A small image classifier, trained from scratch.
Model: 5.06M parameters, 32-pixel images, norm layernorm, activation swiglu, moe top_k, num experts 32, patch size [2, 2], depths [2, 3, 3], widths [64, 128, 256].
Training: soap at rate 0.0013, 9700 steps, held-out accuracy 86%.
Rows from block 5 of a small image classifier, named by matrix and row number. Rows with one number within an expert belong to one neuron, the router's apart. Each number is 128 + 32 x the weight over its row's rms, rounded and kept within 0 to 255. All counts start at 0. Numbers have three digits each.
Before each expert's rows are labels from the 100 images, of 14848, where the router gives the expert most weight on average: "responds to" is what is common among them. Only what is clearly more common there than usual is listed. The data: photos of arthropod specimens (BIOSCAN-5M). In brackets: how many of the 100.
# router: router (model.blocks.5.mlp.router.weight, 32x256, trained with AdamW), inputs 64-127
# gate: expert gate (model.blocks.5.mlp.gate, 32x64x256), inputs 64-127
# up: expert up (model.blocks.5.mlp.up, 32x64x256), inputs 64-127
# down: expert down (model.blocks.5.mlp.down, 32x256x64, transposed), outputs 64-127

# expert 13
responds to: order Coleoptera (68)
router.13:093144087118098127093149097144092155120145123152144113163113089105162155172166120121160062109136125153178165176084087156108120094187092138151110100184160133126093050141134097091179166144124125
gate.0:147093066166118060117108155149130125124100198097147096138113121115168149134107085121134081120143121165141155137118140133112141060126200127092099146217136106151117097124120035140113177061077077
up.0:151119113164124030103097126113156121144113190092147089148115101082176157121133107129135074134160117164152154130149161127099175061144181105117088116187136067123120132116092050150100149053105069
down.0:177073188131117064213118113124147075122133116050136148084199127087065201108083139066131160147161120118071112103161132156121119129099162119131168109122093174150146110131160115143088109124108106
gate.1:160111139126095079125121121103112134084105094087078128108146135121100145047100139101137111140135161103112100142171043151173154173154141132122108093140076117109185085111202140143161186133093173
up.1:166108143111089086127160114100104122076119111092094140101129153130133146071100132120115129139114114104120114108152091191207159156138118142121100105141067124103128094115177128142151203135097183
down.1:069124089101153139125172115098089075092169142135135075155143140063105148125189139123154160200107154171146194107124172106166086160153141158106118124108196076127137124221170083104130139081101155
gate.2:143118133125103130111090117184145108108153100137133106097144125153119150117192150126183045123120085114112111124150123144128134116161074114186144173071104144111172089132162134035159191151182058
up.2:157150139130125133115081112167141121102140092131123105114146123151132152118183144136187042111110107137118113101175123143109159151165068118184133179098134143126161094161133140037149181142183054
down.2:065106165144130129085076122141114188113155130162181170174142079109124169144145110109131117185110124087169172115138163146130195166131123116091065130203165161133144123149130120174128141049122083

# expert 31
responds to: order Coleoptera (56)
router.31:113135137110078201095102158128129136125174153165074114160150144137097170122127126116177145200134138076219153127101170128132095159112151162136143102152115149106102098115168093131149109055132135
gate.0:099090160099173131117148144130126205144098099145133165177134137143102102183167160074119092144143065137098132179094084124099124080123146111153136099075104124179111081160162138063205134102157140
up.0:143127153082149255135112109114109127134120132074124120121113116135091147092117148144073157119104112108093119125133167151135095128146203078138117125153127123103104160104110089111067148109127082
down.0:140121098116159107147125147129094145092114110129116180154093153186096149106146125147100118132122196121071150128146154141117182150131131065089110116150186091171106148128078171040125179157112114
gate.1:114140103135139233098153107159135171116164102145109108131083047126111112148107147097121083230170107110194094174134158109124140070121182140101111098080132095128089175092176122133086117096143108
up.1:138156152114158106131134139073104076165126136139175137160181171108167179163149126150133141071086127116133129121132100092136130191157113107137120130106120205081175111143115185112130161210136126
down.1:152081104124094126124114098148160144199154172153124144129142179072084106133071116127133100124150104091092115146092184151169127087124164108082154123141128153119142114128138145133169125183153082
gate.2:102180077160089137104121163128099128126118159125128113147100192176141092190169144139068162108122167143171099166088174122104036136130173185139150081147188125104157088126112135186080111148152077
up.2:108175081177085136116102160127109138126126166125123108138094173181136076177171154133076171095124170149185088153073170116113044136146174165148147069156184111106148086140095149186082117155154074
down.2:106170178167141105087087151168130102110142075098103084137116159148107152168068122123172119107136143120100119087163134144135063114091060106135102082174100121112056117159085111107063169155112153

# expert 2
responds to: order Hymenoptera (77)
router.2:167098133157127144143127113069135146106069120173111097123151111148133148142181084095169092149141051128139148154190158112095125075088108156130105122078183135132112084190150091117163190117168119
gate.0:104085134091179158103135139094147150130081139126110151140170145117138115069119127122091188167157116157167176158126101151145080132129090140059153112181119073113103164161230115135091139147101073
up.0:105179066144091113123147128124110134119178109149118126122100123124120148164145129106136103134116138103144099066161125110115158107125130084119108127082077193131190095110084116111149116105147143
down.0:130101050106105123110150162151158085146130154099134176113125081114196132109121119126090079093175152092158103116124132118101052131105113114155178143079097119102092117183156102146093096151126150
gate.1:233113141115060237125098142156094174178126151196120089156100103129142145115124120095227115144132112167138121131124128149109120138069189139096138109132104136099213143131077147143108111114102163
up.1:231096145117087161119108116170095163109121128188123098144111107144109130115127085083230114147129121144156130090077148134103141163089192131110144098178111114136222134119090110135099128091132162
down.1:060151136163173065143143110123115115159115100098122098129108166136075135155121109146081206088109093156136121140128157138116070151226074107117109175128112104095151158115221147114123157165123182
gate.2:105099129158150137119138132108055115140109149100108113083118154171093114137171099152091116107171158125255180122134139082095070190133063136027094153119104133072128120129075108116106144147196137
up.2:131151187106089176087120097113156153159115115072097115111109159108153184114152137127137102102166089147170146182177098119135100134147113132112128171099111145116064093128052164131115066098140156
down.2:100126095113101187110121177163105158157121137130137155099085150188079155127195143153109187110143111127146148165147090143104122162088055167095103082120169097114145138210154099088164121103088164

# expert 22
responds to: order Diptera (81); family Dolichopodidae (27)
router.22:119096120116118088149115101111113138204123147121137118124147116153167127111158156153094124044113148142135136231097092130150194108076100084181142094058141082189075153104074133109140091172165157
gate.0:153132114114145126137098143103160110092176169165166165074205134151071148127094106108158154134128109080183124122091125098155109172070094148153106119118094097123131134115103138126099171095182122
up.0:114122111140145154156123122140147127076174126139164145139166121138071150129103141127108204139119105099137106189121135152155139205127159117205089142152133126141130108136144123116097213168173110
down.0:085164150114139144170134103077160195153138078118153118142110089112149115097139123163071086115101090073128141134151151057112066179156086138121154144141072137142179122108135155177129086117131167
gate.1:151133209129148112158130133128135200129130123110120142124109164146140125098153162117158143087139122153189133092104104171138104132122069126109132103109144140136124090077131139156154154170149208
up.1:097087102113133111132102089085123097121127126148100129142103092105132164183148097129142157196128131147087189097088121175126123119097187108131093086104152116120074151169160124125123178117168061
down.1:110116204094090116114126155168050158143144106131150146133158136110115105091136110108132115059129131169113175120102119178154148160117080053131109103094133129123092154039119160133163119097077166
gate.2:191159170144158142111104117173121118158130148154153095103155120108120142140190148089100103080167115086153142092082116098141193208162116130084113140098087103112119103163101202159092105064138136
up.2:139126173155107106120127121157100045148133179162115118075148141104121117086186169130130149090174088066141139152106105103150194184146056150052117125110107144098090107130125192132062121112143158
down.2:173123154139144152116128147136151125076133149129086141151103163152172115173132110152068140141125103070109111184168132143140125117113083113173195167141120096068211128160138137110092155195172141

# expert 4
responds to: order Hymenoptera (61)
router.4:131138196147202179148164161076126118131146130147101169099091129166089093104159130127160181178205125105052143074153143121109181107071129146075126122078125125131119163135122192177130123127103104
gate.0:151119118105126100118119148116094133136156104123114096122143124119141108133037145111089125086123124130134095093098170127137116131082137164059130104126148083120137191205143182115137065155097174
up.0:159085125121165107117117155123118145138138114117117109125138137109139096121057137113079133093147142144141087087107108121139104132088152178079128098148159092113155197189162175095147096152120193
down.0:078129040122119143142082202100091131092132100121184079114094089076150107153109158211149217139090149096171102110162117112184147165098136167155128094175120135143157100144123031146135117071154185
gate.1:174137148143109114116102120064118128122118124064121126101184123099174128155106149122106130095118089118139112146079146115118123071153051131112117177083123165146137159080172166140108129121163044
up.1:145116116073134160156155108173143165139119161177175149155120108108089122102145121129117116148147194129088128101187093151168152113125177106136166115171120099135112122182118147124131152130123209
down.1:142129075107117117133105125169130102135146137120173141148153128072128132149156135166095059142129141131161206093137096120133061162193144170106140129097125189128097141164166086156080167100115103
gate.2:153132156120160119095115108131146167057132153082136167124121153189143156147122161140085011143118140120042128136110159044138107188106076114116112116132134121077091149095089083153093165142129067
up.2:111129075141091108150142153132115071191138124179115091139139090065104116104137085104164227125138124133222130130134104205133164090176190149144160138118122138183178111178163162113165097101091187
down.2:147181121152118116113125091084182143120094087169115183082147132082130166188140155158137150149135183061144100083139130130171146066091201115121168100072119108089154166096110110123151122117127170

# expert 15
responds to: order Coleoptera (44); family Milichiidae (25)
router.15:117110081188119132144161146118118121154099112179139114142183111133140172135117133128189089091138098152114155153132088143135159070134087116145096155106109196100089140125143158170081147202156120
gate.0:093188120173113096189145117137146150131113053088145150099135124100183149132132151104124135152177130072120129105119085187160151140127049132111093161110085161099120101135153134142147089113146163
up.0:180110098078168167152065116071150148164139168128142148193165111109068131120127170109106147113088155206121073137083109034124085087176156103170113139101164054146155122134142194162076181129141097
down.0:126108174106107119136152142163105126084156092063091120116086209139117132089115170167099098069099179102161147122112162165126109214171097116119123127133132157049083210155178157135116134118102155
gate.1:066141156101097131115161074140148127107151135158133157111116064177168125129129182137142167142122158131170113141126118105088126169099102095174122126157148111120129103103089178150140134145106091
up.1:043140094083099111145156109116157090171171096127135089109177081100196098158049157121069147126102172112126130149134095120145149023119126166188089167025090127098143119101085107175130138115106071
down.1:081114068142188094069150086069107071134135184125098119145138094098141112144126111139125117146136142152157077070111145151146151137070134132140153129134120166109119075091104080052147122149126111
gate.2:175126135174169121135137116084116108117101108113138124095134103136150069109102110141127202127099125153092098140171106152134167151129099143146099144139142090170123120147117142188190149172097163
up.2:114093096152115094089127161115121139119116136121105118136130134139132133165141153132032188142124072126144151091110124092121145085116131119093135112122057113081104109117138099072088110112141108
down.2:141069087083084080093149135110137159115171144106132121168132098078104117164123146159135184102165127144104130165112082130159113101114051132142168089130055165120129143144153155131125103157143124

# expert 11
responds to: order Lepidoptera (58)
router.11:113181094096114114106133113169082114133154150089137129118135141141171144113083140120115199125076142099167065130088087106130134158142041126094138177158118173150120102158143113099130097105088151
gate.0:158108040157172192129147104127129150132157127144191080124106091124154130117040135117076123132093105098159118197088133124127130135125063119132153164142112202101105109118156111104074172213140170
up.0:104101157121108032164137109104126157156133097178108123133157117122078148123147150117127126102127114089090141093157119187107091074096037128192179148107096118163149121135089140101191087111058099
down.0:166168166129167063073123094105151135129119149139158158167140099127125086114107100083205150174123082115192167129137146104106130119100193097152153133106127183124087175092154108150135113089151123
gate.1:161134075082152116082109091097139180158129063131080165135116084189097083146199103126124182111128133146181091147142131123156122139101101132099106165141128083171139106089081093141151116125102098
up.1:159125081089157128108132081101134175128134068140096171130119086175084095148187106119129166108126127157203078133161139115153121112091094148101098181153138106150113098085076101140148115156110093
down.1:097117139099139118150136119111101098166140133152217135136169102122157132130092134113151091106145127104123150092114137164090088149160172155096140095116129151143110124156000109136139131174098141
gate.2:088120082101146151126117131143098126156157096114166128120150141215085116102154104165050185109127158136179116120157112132161092150099128138114118125191197096105094099119083184070108125103134161
up.2:195142210177088130083109127127146153108072156129087095125100099035151147125100162112163099131114109098078115111064088117089166104168104105115131151055062171141160158140117121160159150154135070
down.2:109103130105151158155129136112044125146150235122095155151197137135149152079133173104105100141134122196143156082059094125081139132162134131117169145138172116133114098113158086114148093120177083

# expert 16
responds to: order Diptera (60)
router.16:121189156137105218096169113110132111164115086148155110095189127141163137098153129100140145096125088082149101153146115134084175140120068152048077192121095148096090096183108031153135176173160051
gate.0:144198121144140118118141138099084163149120105117146110107132113169183126135118129156143134012146107127122077131126103107117088132036064133152142116101079102115149141144123097105103098133147144
up.0:117089140124151112160110121123160095116130184117094130173127121079086122114138125113131123255141139161110170121124107212164143133201187103068103134129166158132116107142119175122137170092085123
down.0:145140108150157133108160122153116148138085154146122130144091141106096139112150152128117116127113083131139175148155105086060154095090077125135144129161145080133165125101213148133213107162153047
gate.1:112132106113128156177123126086110132116104146151060156124105140170114133131136168113161166147133085156127128121127109158102123115078229167107143117107096140125118090178160096119126113135171118
up.1:142151157147125113097126151155154109138146143071146128146132162141139141168130073145091146085126168114056110125070167175103108182187075070105154147145144148124175141113149175122158117159047104
down.1:144014211151112163132083071070075174144087156168138200116126143113142151113143143144168120136139111087119124121121113096087104130089129094148144090089101144109115139090160152126105134193174154
gate.2:102140135102113037073139102105099085147109108118136120092143171132165111143139135160164203166136152108144127135121145147146166141120095120100114122122165093111103142177116143124123132175123057
up.2:092154179072115108103119131133095125173139130133149151130137171122151125148150105126159245130137075071144166160131099158129099111089157122130155094100110161123083072097113099104161085181108136
down.2:138120137139097061129098161106110112094131148161109112137172154092135062132101097071171174168074131068131133111084143161184186115111228134148192134080154044134127183133087122177120150128043158

# expert 0
responds to: order Hymenoptera (68); family Platygastridae (25)
router.0:112108119131116091126152131138108137166141115202162135142089058157112149143129161174157144085105136142135107135133080187103157056111137176160129092115129087125127147124096179087112192137071120
gate.0:082113120125053132130161105143112135169131104132105180130135118115121079154147125122085140112110095159164108158058128165078145158217171132158116166100155144145102143138076129122105170150204135
up.0:089097120116067115145140124126141129195145115111101189111143114120114099168153124121113111136120101180167132182086130174080135152192139141159118142104156123140081165144072092118112157112209157
down.0:134178134124127095148055118127050172196110140127145119147126125125183135078165130110104179149105133131075066137117177105134085120089100133106134138144102131081157093117087142117108115181184179
gate.1:138140122157095073131068121162161128161050114120096097080103147150106099119137107145167104148194146120172105200145200110114096181175060101089084136060128168117159115142126096143134118081154183
up.1:213138108121112083136091104165139079124093090129078115072081141115100134088143127135176053125178180134139121175077153125144130119147063130176096098107140122122168135062124100150128104140182154
down.1:113204138073082187135151118107152138108105150155113176193137143197101154113120095096045127096153103107125152074132172130120159098152114117091119114122118059144147103104187080139125149068110194
gate.2:098151149133111052163156153129125124062166105143143158145121066119117109145177104139078019105140104136117129130134155129114042104141111182104101090154123182109108119138090134142125118122153145
up.2:151146118103175101075104149148103172089110122133111149130143077103137114096169158145128124135113081118162073153093140105074103180180099110082082115104146154123107098153131148170114164136097099
down.2:191163155103177087179134143099116153101167059144128138058105122083125112119156149154114159138175119123046155089138107083135083146148120155077154122140132103096161143121146109139114229128122177

# expert 9
responds to: order Hemiptera (40)
router.9:132117137088145119099128123124135110117163109067140152105106150117104150167149081117039141138162148171122183097168109120100066057123148141132161109197168071127130080079151098130156140079145128
gate.0:188066166107090119116111153048144109182159106054073139132184080039074174105144144104115133168141088025202142121092042139134142150137042140158106055111138135123122171106181157091118149079154163
up.0:075137134134158214064119093154138187129167104159117120127134191175146110156108157122184135091141127157088119187189189133128152106117122114131106124137123140101127097165116067172148139201067195
down.0:218071166136150107132129122062175123115111176086127134073149141146131115094134075157098151130194146135084107109153105086140127103095183095183122094093160122081134151088124137122130148105108121
gate.1:136173188121112063192107161135094173106097143112087085123116105115166118097179123139106167100132171136123132123130097128167152091097131124165130129180119144154129117151139087098141082186150137
up.1:145072052149147193070157126100142061153131137124154138115150140144116117145104132110163129141132098102118110129112145112111116154151122130096104109093139133099111178096116192167120180107088116
down.1:136140143132111214111097126089148056124088194150132120117105185160121114117131130133156169116111179076097088148147151131170175168116127094110115131127097110174114159117084136175109115124142107
gate.2:200148148101130119120066132134135109125166132129106145154169145146160132143115094142123140165143147139068090079124197134152167131118114176043129109120125166138138138101135119133117101104129203
up.2:179159093112211150116137117159170147082152136139114135137137143167171116130157183140075147138151174179082124123084128145168128098153123130091171114164139107146184138116104097109027125057070121
down.2:098082082132149127095132104154140113214126100149118165147101090151133168140140099094083055086129115141131093117165192075177158142150112139110129104172108118136149137116205161139143113083125087

# expert 12
responds to: order Hemiptera (75)
router.12:125141117083131099139080147187133097095125112111155113121126091191134125084121112122107142125105142130129152145079192067092037192179122181132153117190146072138156115107119143118091143128119157
gate.0:185153122157159087131159111161129149140108186083168131179187092137106148142113128128137159140074145087043147182089059137171116124133119093098150151140172134114131178156093134118164121136128143
up.0:152142142121176067102158179130131130095055166118166134128153112126120118097105127143131179110124128098054166164168091109115119105152148158133115163129163055134091170101111118145186147189129143
down.0:115045187092096183136164101106140088136156105115104124148163211124169090126109157117143130151117097116136081162118112049132095134150147182167147107139165116177101139137104130086108109085113115
gate.1:140112099130158196134135117145132117097138122147159126088149133148117156137160080160104124154084106093149096127143174059057115162199141175184120131195114164138125100160074087125104169183099097
up.1:140116093140154186117134106170129115101107115142155123089155140176116166116148069147111118126080105084143096140144151061096134153212151186158114135182120176146131110159044092135106154177095109
down.1:072147124115186150167118094167127127201120142117051162184110125120093155151131094190116079178047123129109177128103107164088142121107065126143130142128178088106100070142163141116132130134136042
gate.2:167128140134107157113155140153077149138102107152112144106183140165114092158130175132143151152083077124106135138159108143135057169166144134133089125106148106121154122141131182081148121133089136
up.2:077124123136116099150109123100183095139157142104150110146073105091141159101114075116120116107172180121136122138106137120112188101108124146129154122142107125143087143116128079200096131110162127
down.2:159082152176117181113163073130112156167148153071112168104168065084151097058163192134102169092134109133148104158144152104142094168136071158079143116106120157138117096157132125139159127149163125

# expert 21
responds to: order Hymenoptera (51)
router.21:116139159103129101161124124090145107058192140136163117142126145111102116186151122168148157097077180146072109061100127148190126068132155147167164110188117059131131168079084146103104132156095152
gate.0:174176165145135127100088128183127147102118151126136164145114151125150109105136106076179169138117084082101143145142179166135157158144187121141147150134114198079076136096180191160122090104130118
up.0:177174161148144110074126137156126137108135150132113180123110183142114138107133122064184196175121090071129125177156168152134152163130156104144162154127115186070072116099184193158110091108118116
down.0:125134069140156101098123113106174139137105139165170145104164096196170121132115151113120092162113108124111147076120043156104100087129155214151164115086126116156196106108134161123112174161153119
gate.1:093154149125087191125143113123103092199121090135161101126142168184076122149174082154078157108131129136178072103124135135112170126115148086114108177097148126111061079147082084130096140137157129
up.1:141120142119063176099140113143123075139088094119154131148128154132078127116143057137083132110120108134139133103150122184125156127122122086123126147138117172088088134083095099150056183158101173
down.1:206125184154086121174138132165129116116115114128074158110152111096106104210110097164131115077148158154139085084118079134123131142143100069132078151154121110115097160144129141124151161147079138
gate.2:068172098125144041133169106136181113115131058123135080124074109172138125115130077135079065133147148160117080141160105131130121158149175153114117158196081147111108086141089172153117132165128159
up.2:174152085091090093146123150153115064067151121081109145128085217125153101093133128090122180149173163179173156153166075117179086117117142127135122139141147166146121119114182169168096130067118102
down.2:154046160128143178140126070088112163149161108150081144112158149095107166084180142137134171119175151094079147133089048091099161149096103084117171092130157077142090129103072187121114115159161132

# expert 28
responds to: order Coleoptera (56)
router.28:152115100087127106117084199147093097167114149160067085163134117174156088135142173117097162082150111150152115157122052104116092162184135152123148142065069177103170151163188151112133135119138135
gate.0:047120133134145094139067120165112189098125120159072109138130155178099135150100128102173118124108126092108157152103115131101131080210121146150133134169163127104126187134180199113093146157145131
up.0:112126040113169137132098108151130131116144110163124103151050109102068145141100123114176070086102135189105168087097104116073164116166255110110132097161169094107117146097196169098152185148129141
down.0:178124178196164101116115113156117133097160180083142141132125060120138161127117187098140076120128113087167129096157152149067081154106123156107110126143119123133156087075181176158146136109118165
gate.1:104106091153180140111112082158113102127137144099106132133101169134108092196109150122135115108139074136190125109121107144086169200102170095152106101105117049174110162093148142110139106125169157
up.1:125102098141171095093118089154125139112128140105106115123138143126129086150118145122125130103146091154209125120134109132059147191128143106174089127136124064149107175099145108151119126127145173
down.1:123165108120105162152140075087142160108105129087138103112136123107139131070110163112084161167148142112099180120191145088162109065120103124080074113110129146080146152112116126190130053158173104
gate.33:176164066127184030076125122124145119144161158103159092131111110182124115133098095156159148147104136119181156098162139147128146184112129070112143144096119130128171158096135070144167114115141098
up.33:094101159164114192169148164170110107161111145124126164110158148100174147122162146098120090124186064182111122173141107081111128107146060154139114100108079154081102122175161184117103140124111161
down.33:126084151146087162102141096078115159106095107144164080156132193146116150096119193114083150173117164133130106078111149172129199109144160093152144126061128174090156111130183152115131148144095199

# expert 25
responds to: order Hymenoptera (44)
router.25:106108195118189079150120099097108133115122167182111147135101124122138128159217103109186088109105133133078143092085115145183189101122115087150147110150094168189102123149120126096133116155144114
gate.0:048169140121137136126155103090156054121179139075127162181072159088121112113096114099140168137139146127151151132083147140141131108163128147134140097149152119109138110107129090087178090119110162
up.0:116119157062103151120113113107155176142144101158147102137091128146193131077090155100119162072154122147119060152127054145081146078178129162149129146134113141125140153124180139097150132173168107
down.0:188115129117159086094134139078136114140125052125103063135085115152191141099075135140078190161165146167117151105114197136118074181189157137151126156135101157118108071160099150110124107092105127
gate.1:115132131171152112116117133160113098141103155149149111149107136156091076138121178072138097145211116123134136140149152093112138185079182134168106142123127111102117106095123127099154173112165126
up.1:129119100115100228149154102133104137139174115089155126086145119105157115098168088167106154111111146143121126143112161204159128103213141109060152141141110125108170156186140141135050114139127152
down.1:109108097093099099199132159162083135163156072172098147126135074187053122210089163143148152054068144115107159138120135130067134127084083174116073117173147119135098094150106080115140158078094142
gate.2:112076143133174084123154107079155152105096146112119149086084156194117144111090121076150136179114141112110145161107143171101167136137132162101154083149145107130117113121135149123150098203159148
up.2:097140132142148185100147103119098141146189122143118150138144123096163114180177121135086118101163148129215136082140073089151089099119115101088115141113122186131132190096160118163098112076098155
down.2:111129130117121137101112096108132103121126074119147070145135083129091087192108154115105137148145118187115152102133121170140114109176132142133142118133090111125148132103165134159144113117157102

# expert 29
responds to: class Arachnida (31); class Collembola (25)
router.29:131079172134120078165113158122069096126088113122164132146134110119149133155189165132059096067124132153133132136126076116104102176161122161194124115098192064129180160136083149100103179215173177
gate.0:097122126106128159147087142112072115085057109129161106144130101151102107125130195121120112141112055109159125162127100101103073129090126176077143181170185099159149087168133081145094157147130098
up.0:123106169122080105114110111135127140135130127153119153159102124107143135098110168139130147166120075102142120125110077149074108087050093202148110128119144087102124175129146128112114155163120090
down.0:133122082163156039061130134117097137123099150097179128176125098093158110101140140117164171170148112113205193119158133122094140094114148152150103103080147169063210161108212168187182126126138187
gate.1:073093097137181110117148095129140064149152208174114108123105117158149122165107093066073120104123154160102098075112058117111099148130144164127137132147100163119173139143094172122134153132139160
up.1:164182123088165130132133177119132157105098123116153088189152140115123123116090142121123076094120132103161090171152134181162158163119122069093107131101144170153124172064130137122110057128125132
down.1:112137149141173124185138145105102183133115086158088141204135093127103134076074144134177129118084112150167147052155113130166159151150122060136182174119120084111135155144145117118153116165160120
gate.2:124186133117200115140110103168099156116129137144173135145095166064129128150102151175053093060117147111163164133090149098118092124068151122174140161092179049153207166099138159177153167137140091
up.2:101115168120071159130164142117132080171173138172134119151193107161130124098162140091149185218081131155129079114109129146122164142153128126103096085143111163108055095161110098096136105151078151
down.2:179106072141144046164149092127175216124139175098145122146170079152061123071155170152100107115090138139062128118135086093138113124122125074160156071187092076158179188125117178125119105128140165

# expert 5
responds to: class Arachnida (45); order Trombidiformes (37)
router.5:120109183118175142161124099117109109136133114115186162156104097118128151173195112173117106076087153152115141126126070173130143126115142124169103074130174037184167144130069113119191102121117163
gate.0:123133209132159195098082135121159158140156206108109126149100100163072115129122130121046069105144130139092139103132082106148146114094111098054153117133154112120170109113126062122077212102150049
up.0:102150092083171138118156107086150172155122044175121171095136135083131157139100144127105195140171134112165054135191118109126105127113136168168129131115076127102077142093128148116142063165144188
down.0:135101153139139184101095127120121069138077111161158114081171155116145096157129103137137150136111136111069195106140097171109128131192175104133151142086152160128071201152144096159136113162136135
gate.1:148121118131129070162157160129143128074149136111077111132133104148108127118086115166128245130160037119122165138111185153129102138125101111136095121096135255120143090136150192125099101085140109
up.1:098157155119122209109107103084114095155117121131140174134137140087126122148124108092158115143128188120133117110152122100145187171128151128099117160204191054142090147140154136123114195135089181
down.1:072208144112101135114134102119109129109123110130106117194132205110129146169170155112147089193100136152087156125168152099149137148134182113142136147176145138118128059080171102208134075140115101
gate.2:136116087167181133167107131141120171174129128133142119091103146078144115107181128114094113125162126086169151090137132102166094126115110113180145177137144069129158186152143150141075166148110087
up.2:139143115088143149096169127090143123150147112117140132178118119128117117097090141120129193114102147114067151162136167122138104098090174095141129181104093164119102103091079121130174083129118117
down.2:104078118110141122148087153206138112139169137136127148120178131079159150058141122087088182093138126088102108130137123096126096066076151128082156111123122084129146155099100111140072096063176110