config.yaml
model: "image classifier"
dataset: "photos of arthropod specimens (BIOSCAN-5M)"
train_examples: 195000
image_size: 32
crop_scale_min: 1
horizontal_flip: true
translate: 0.12
color_jitter: 0.1
cutout: 0.25
targets: ["order"]
num_classes: 18
arch: "poolformer"
norm: "layernorm"
norm_position: "pre"
activation: "swiglu"
mlp_ratio: 4
parallel_block: false
inner_norm: false
moe: "top_k"
num_experts: 32
moe_every: 2
expert_mlp_ratio: 0.25
experts_per_token: 2
shared_expert: false
patch_size: [2, 2]
depths: [2, 3, 3]
widths: [64, 128, 256]
loss: "cross_entropy"
residual_init: "none"
optimizer: "soap"
beta2: 0.95
lr: 0.0013
beta1: 0.95
shampoo_beta: 0.95
eps: 1e-08
precondition_frequency: 50
max_precond_dim: 512
one_sided: false
adamw_lr_other_params: 0.0019
steps: 9700
batch_size: 384
epochs: 19.1
lr_schedule: "cosine"
final_lr_fraction: 0
warmup_steps: 190
weight_decay: 0.5
adamw_weight_decay_other_params: 0.01
Rows from block 4 of a small image classifier, named by matrix and row number. Rows with one number belong to one neuron. Each number is 500 + 40 x the weight over its row's rms, rounded and kept within 0 to 999. All counts start at 0. Numbers have three digits each.
After each neuron's rows are labels from the 100 images, of 14848, where the neuron reaches its largest size: "peak at" is the part of the image that holds the peak; "strongest on" is what is common among them. Only what is clearly more common there than usual is listed. The data: photos of arthropod specimens (BIOSCAN-5M).
# gate: MLP gate (model.blocks.4.mlp.gate.weight, 512x128), inputs 0-63
# fc1: MLP up (model.blocks.4.mlp.fc1.weight, 512x128), inputs 0-63
# fc2: MLP down (model.blocks.4.mlp.fc2.weight, 128x512, transposed), outputs 0-63

gate.83:550509466448493529500556497454542470470466503478513533511458491510462519473515520557498518500526480458479494449520468478460457490543529609509579479479503464565518491507472495458507556505509493
fc1.83:485468485487521476518429545491472502509455514512443441533496541486499531460506477485551516496489499370483469546596441482524531476548506502516523434519512493482540506556474534516535464487448503
fc2.83:501433500527494512533490485514491574513500542497416536470445513509506494511520465434456553439444516395543522602489455453478482533564504472490513572452494509470600493467525501472498525563432514
peak at: bottom left
strongest on: order Diptera

gate.326:460523506448533566535511582523447552457559539584479501505471457509486485489438487484532454538497526471458471529459466482551515479480552516549434478476509508547509542443435472539551479488486508
fc1.326:534527474487450507518430562497438543463548539522415536513481443482516528461475489563434429516532508511457499563474455457475521411546487460570439418391532489517498500495504492590589509524563516
fc2.326:492498469535471544498528447460450493541485544471474472524518462550506501521476548507502467513561501508538556567496474436473496362435446486503493480546508564489521464566565495448522565557560560
peak at: centre
strongest on: order Coleoptera

gate.404:498547531506516484486474526476480500505490515492476534513512516519439413424539467410490506506519553595517491577551506479488497490508485537412359503464479487535521537591525508462474556452511502
fc1.404:564557480494556551500537488548454436543472543543470507511518514483520498500502601411593465513509504449599390483429489503518503535513491532516544516508528484487486468455444548507543508483528512
fc2.404:407488554545542507462486475535516518491451445501440465472475479549515531435488532504427517566497469523554469471503530509513477573559460545486477437505454424430479462512512497548509491460455540
peak at: centre
strongest on: order Hymenoptera

gate.284:440455493520521494502466535538524520545539486457529517550520504573537554443504523450616534494566545468471514541442529427543483447530521530536508501541501467465485523429483486589530533476512493
fc1.284:513514516566494480480515492417475462503508521495547447486494507477431464533484494432448527504534481513512492539445481508524510416520492481425430500489505503435485423520485452474565440467590540
fc2.284:548425524556451508434559474433499470385545513460493427494540511521434533533534459482511482474582510516493469467527468560597486442520488494491431457455477493493466483581499491537527500461492457
peak at: bottom left
strongest on: order Coleoptera

gate.173:528583488465531546546563431470522518479485507561510502424496432482554448505567482517516553524473504517504405508514513462476498526566504449494509520482535491473431516528502477415505516510460460
fc1.173:504430517540510498456426543520523470520487511431474528582500584486473587483426538499479459491501499497478595476508498525521497469433465565513501464517451504510592495493524527600504490532548515
fc2.173:511567502492496578466486532490519478600566539485485501519433424530542553421513482576511506511489544533563577478435506534493481479515526473483527464517480524506447549569514463492529478530374495
peak at: centre
strongest on: order Coleoptera

gate.397:509506449449515536541507503554469537554544415476529470451531525506522556467453444471563447496517513508471519448513577508491477478491440508478481516475490552530481543566473484439479482451451499
fc1.397:439495513552453528414503521439587490476450621516489546537469474554453459527523517519479514473486512438520479473426406495502513485559516525524490493504556501473554514474557441489445507489494503
fc2.397:439458503453513511558461491547590463510522504488521529586518507541459480529507451550480429554496443520571456419518501534480565480495541488575542398533513513457487535528510470569546475482472445
peak at: centre
strongest on: order Lepidoptera

gate.289:475463476568515523499482474466486510491457514464566466556459519458563503481509524491521427478539476477519476419511420459467531555431549501477488535541513465479523551504551440490559540561460485
fc1.289:537402477529518529474517438408463454469448488517476481505408540397526489494473538501440456567506517478499473460507422475488533539521548505498443531547544528520458581475488482594525480531461505
fc2.289:546599566532528517491491479465496474557492536514517523452464440496598507486524522508416580469540507501493531533493416479546493542513456476493474475434527578467440438429506529571525539460513516
peak at: centre
strongest on: order Hemiptera

gate.112:445524495474527466448512525493481506542542519503467458430564447472515530518506440574512525507486491413465560474453530493565566532479537545488582473469593476513581529526551485490541546482513509
fc1.112:484525553462530506514486500537502535542492485467455457465550507535479553507479456517513522519447496424506572475454527437535501514515510514491557475512559457445484483550566482494540548481458480
fc2.112:557562500456452496469565558450401518490502531497463530479441405522473434499484504540428535507484430486489485504434548477481462440546471552520507499505519520558475374501490549528502471538510503
peak at: centre
strongest on: order Coleoptera

gate.480:559558435526504514542450435504449471533453449529440541559510506506510481514465497520462465482441469456461459482504505515533426537524496482497489611519504428542466553510494515548588443446471527
fc1.480:520536477490503574510463435526445481504464446503463575575455523516519517469446522514481464497431489462488449472488530533549433515541484498482475571526486468547453518508519484541562501456475523
fc2.480:524460519508522458464570499469518460455479426515430477534525456510407460514472530514577506475437483644559453552462512432547487532524523449525523443443441549485544529531487486487388561571535541
peak at: centre
strongest on: order Diptera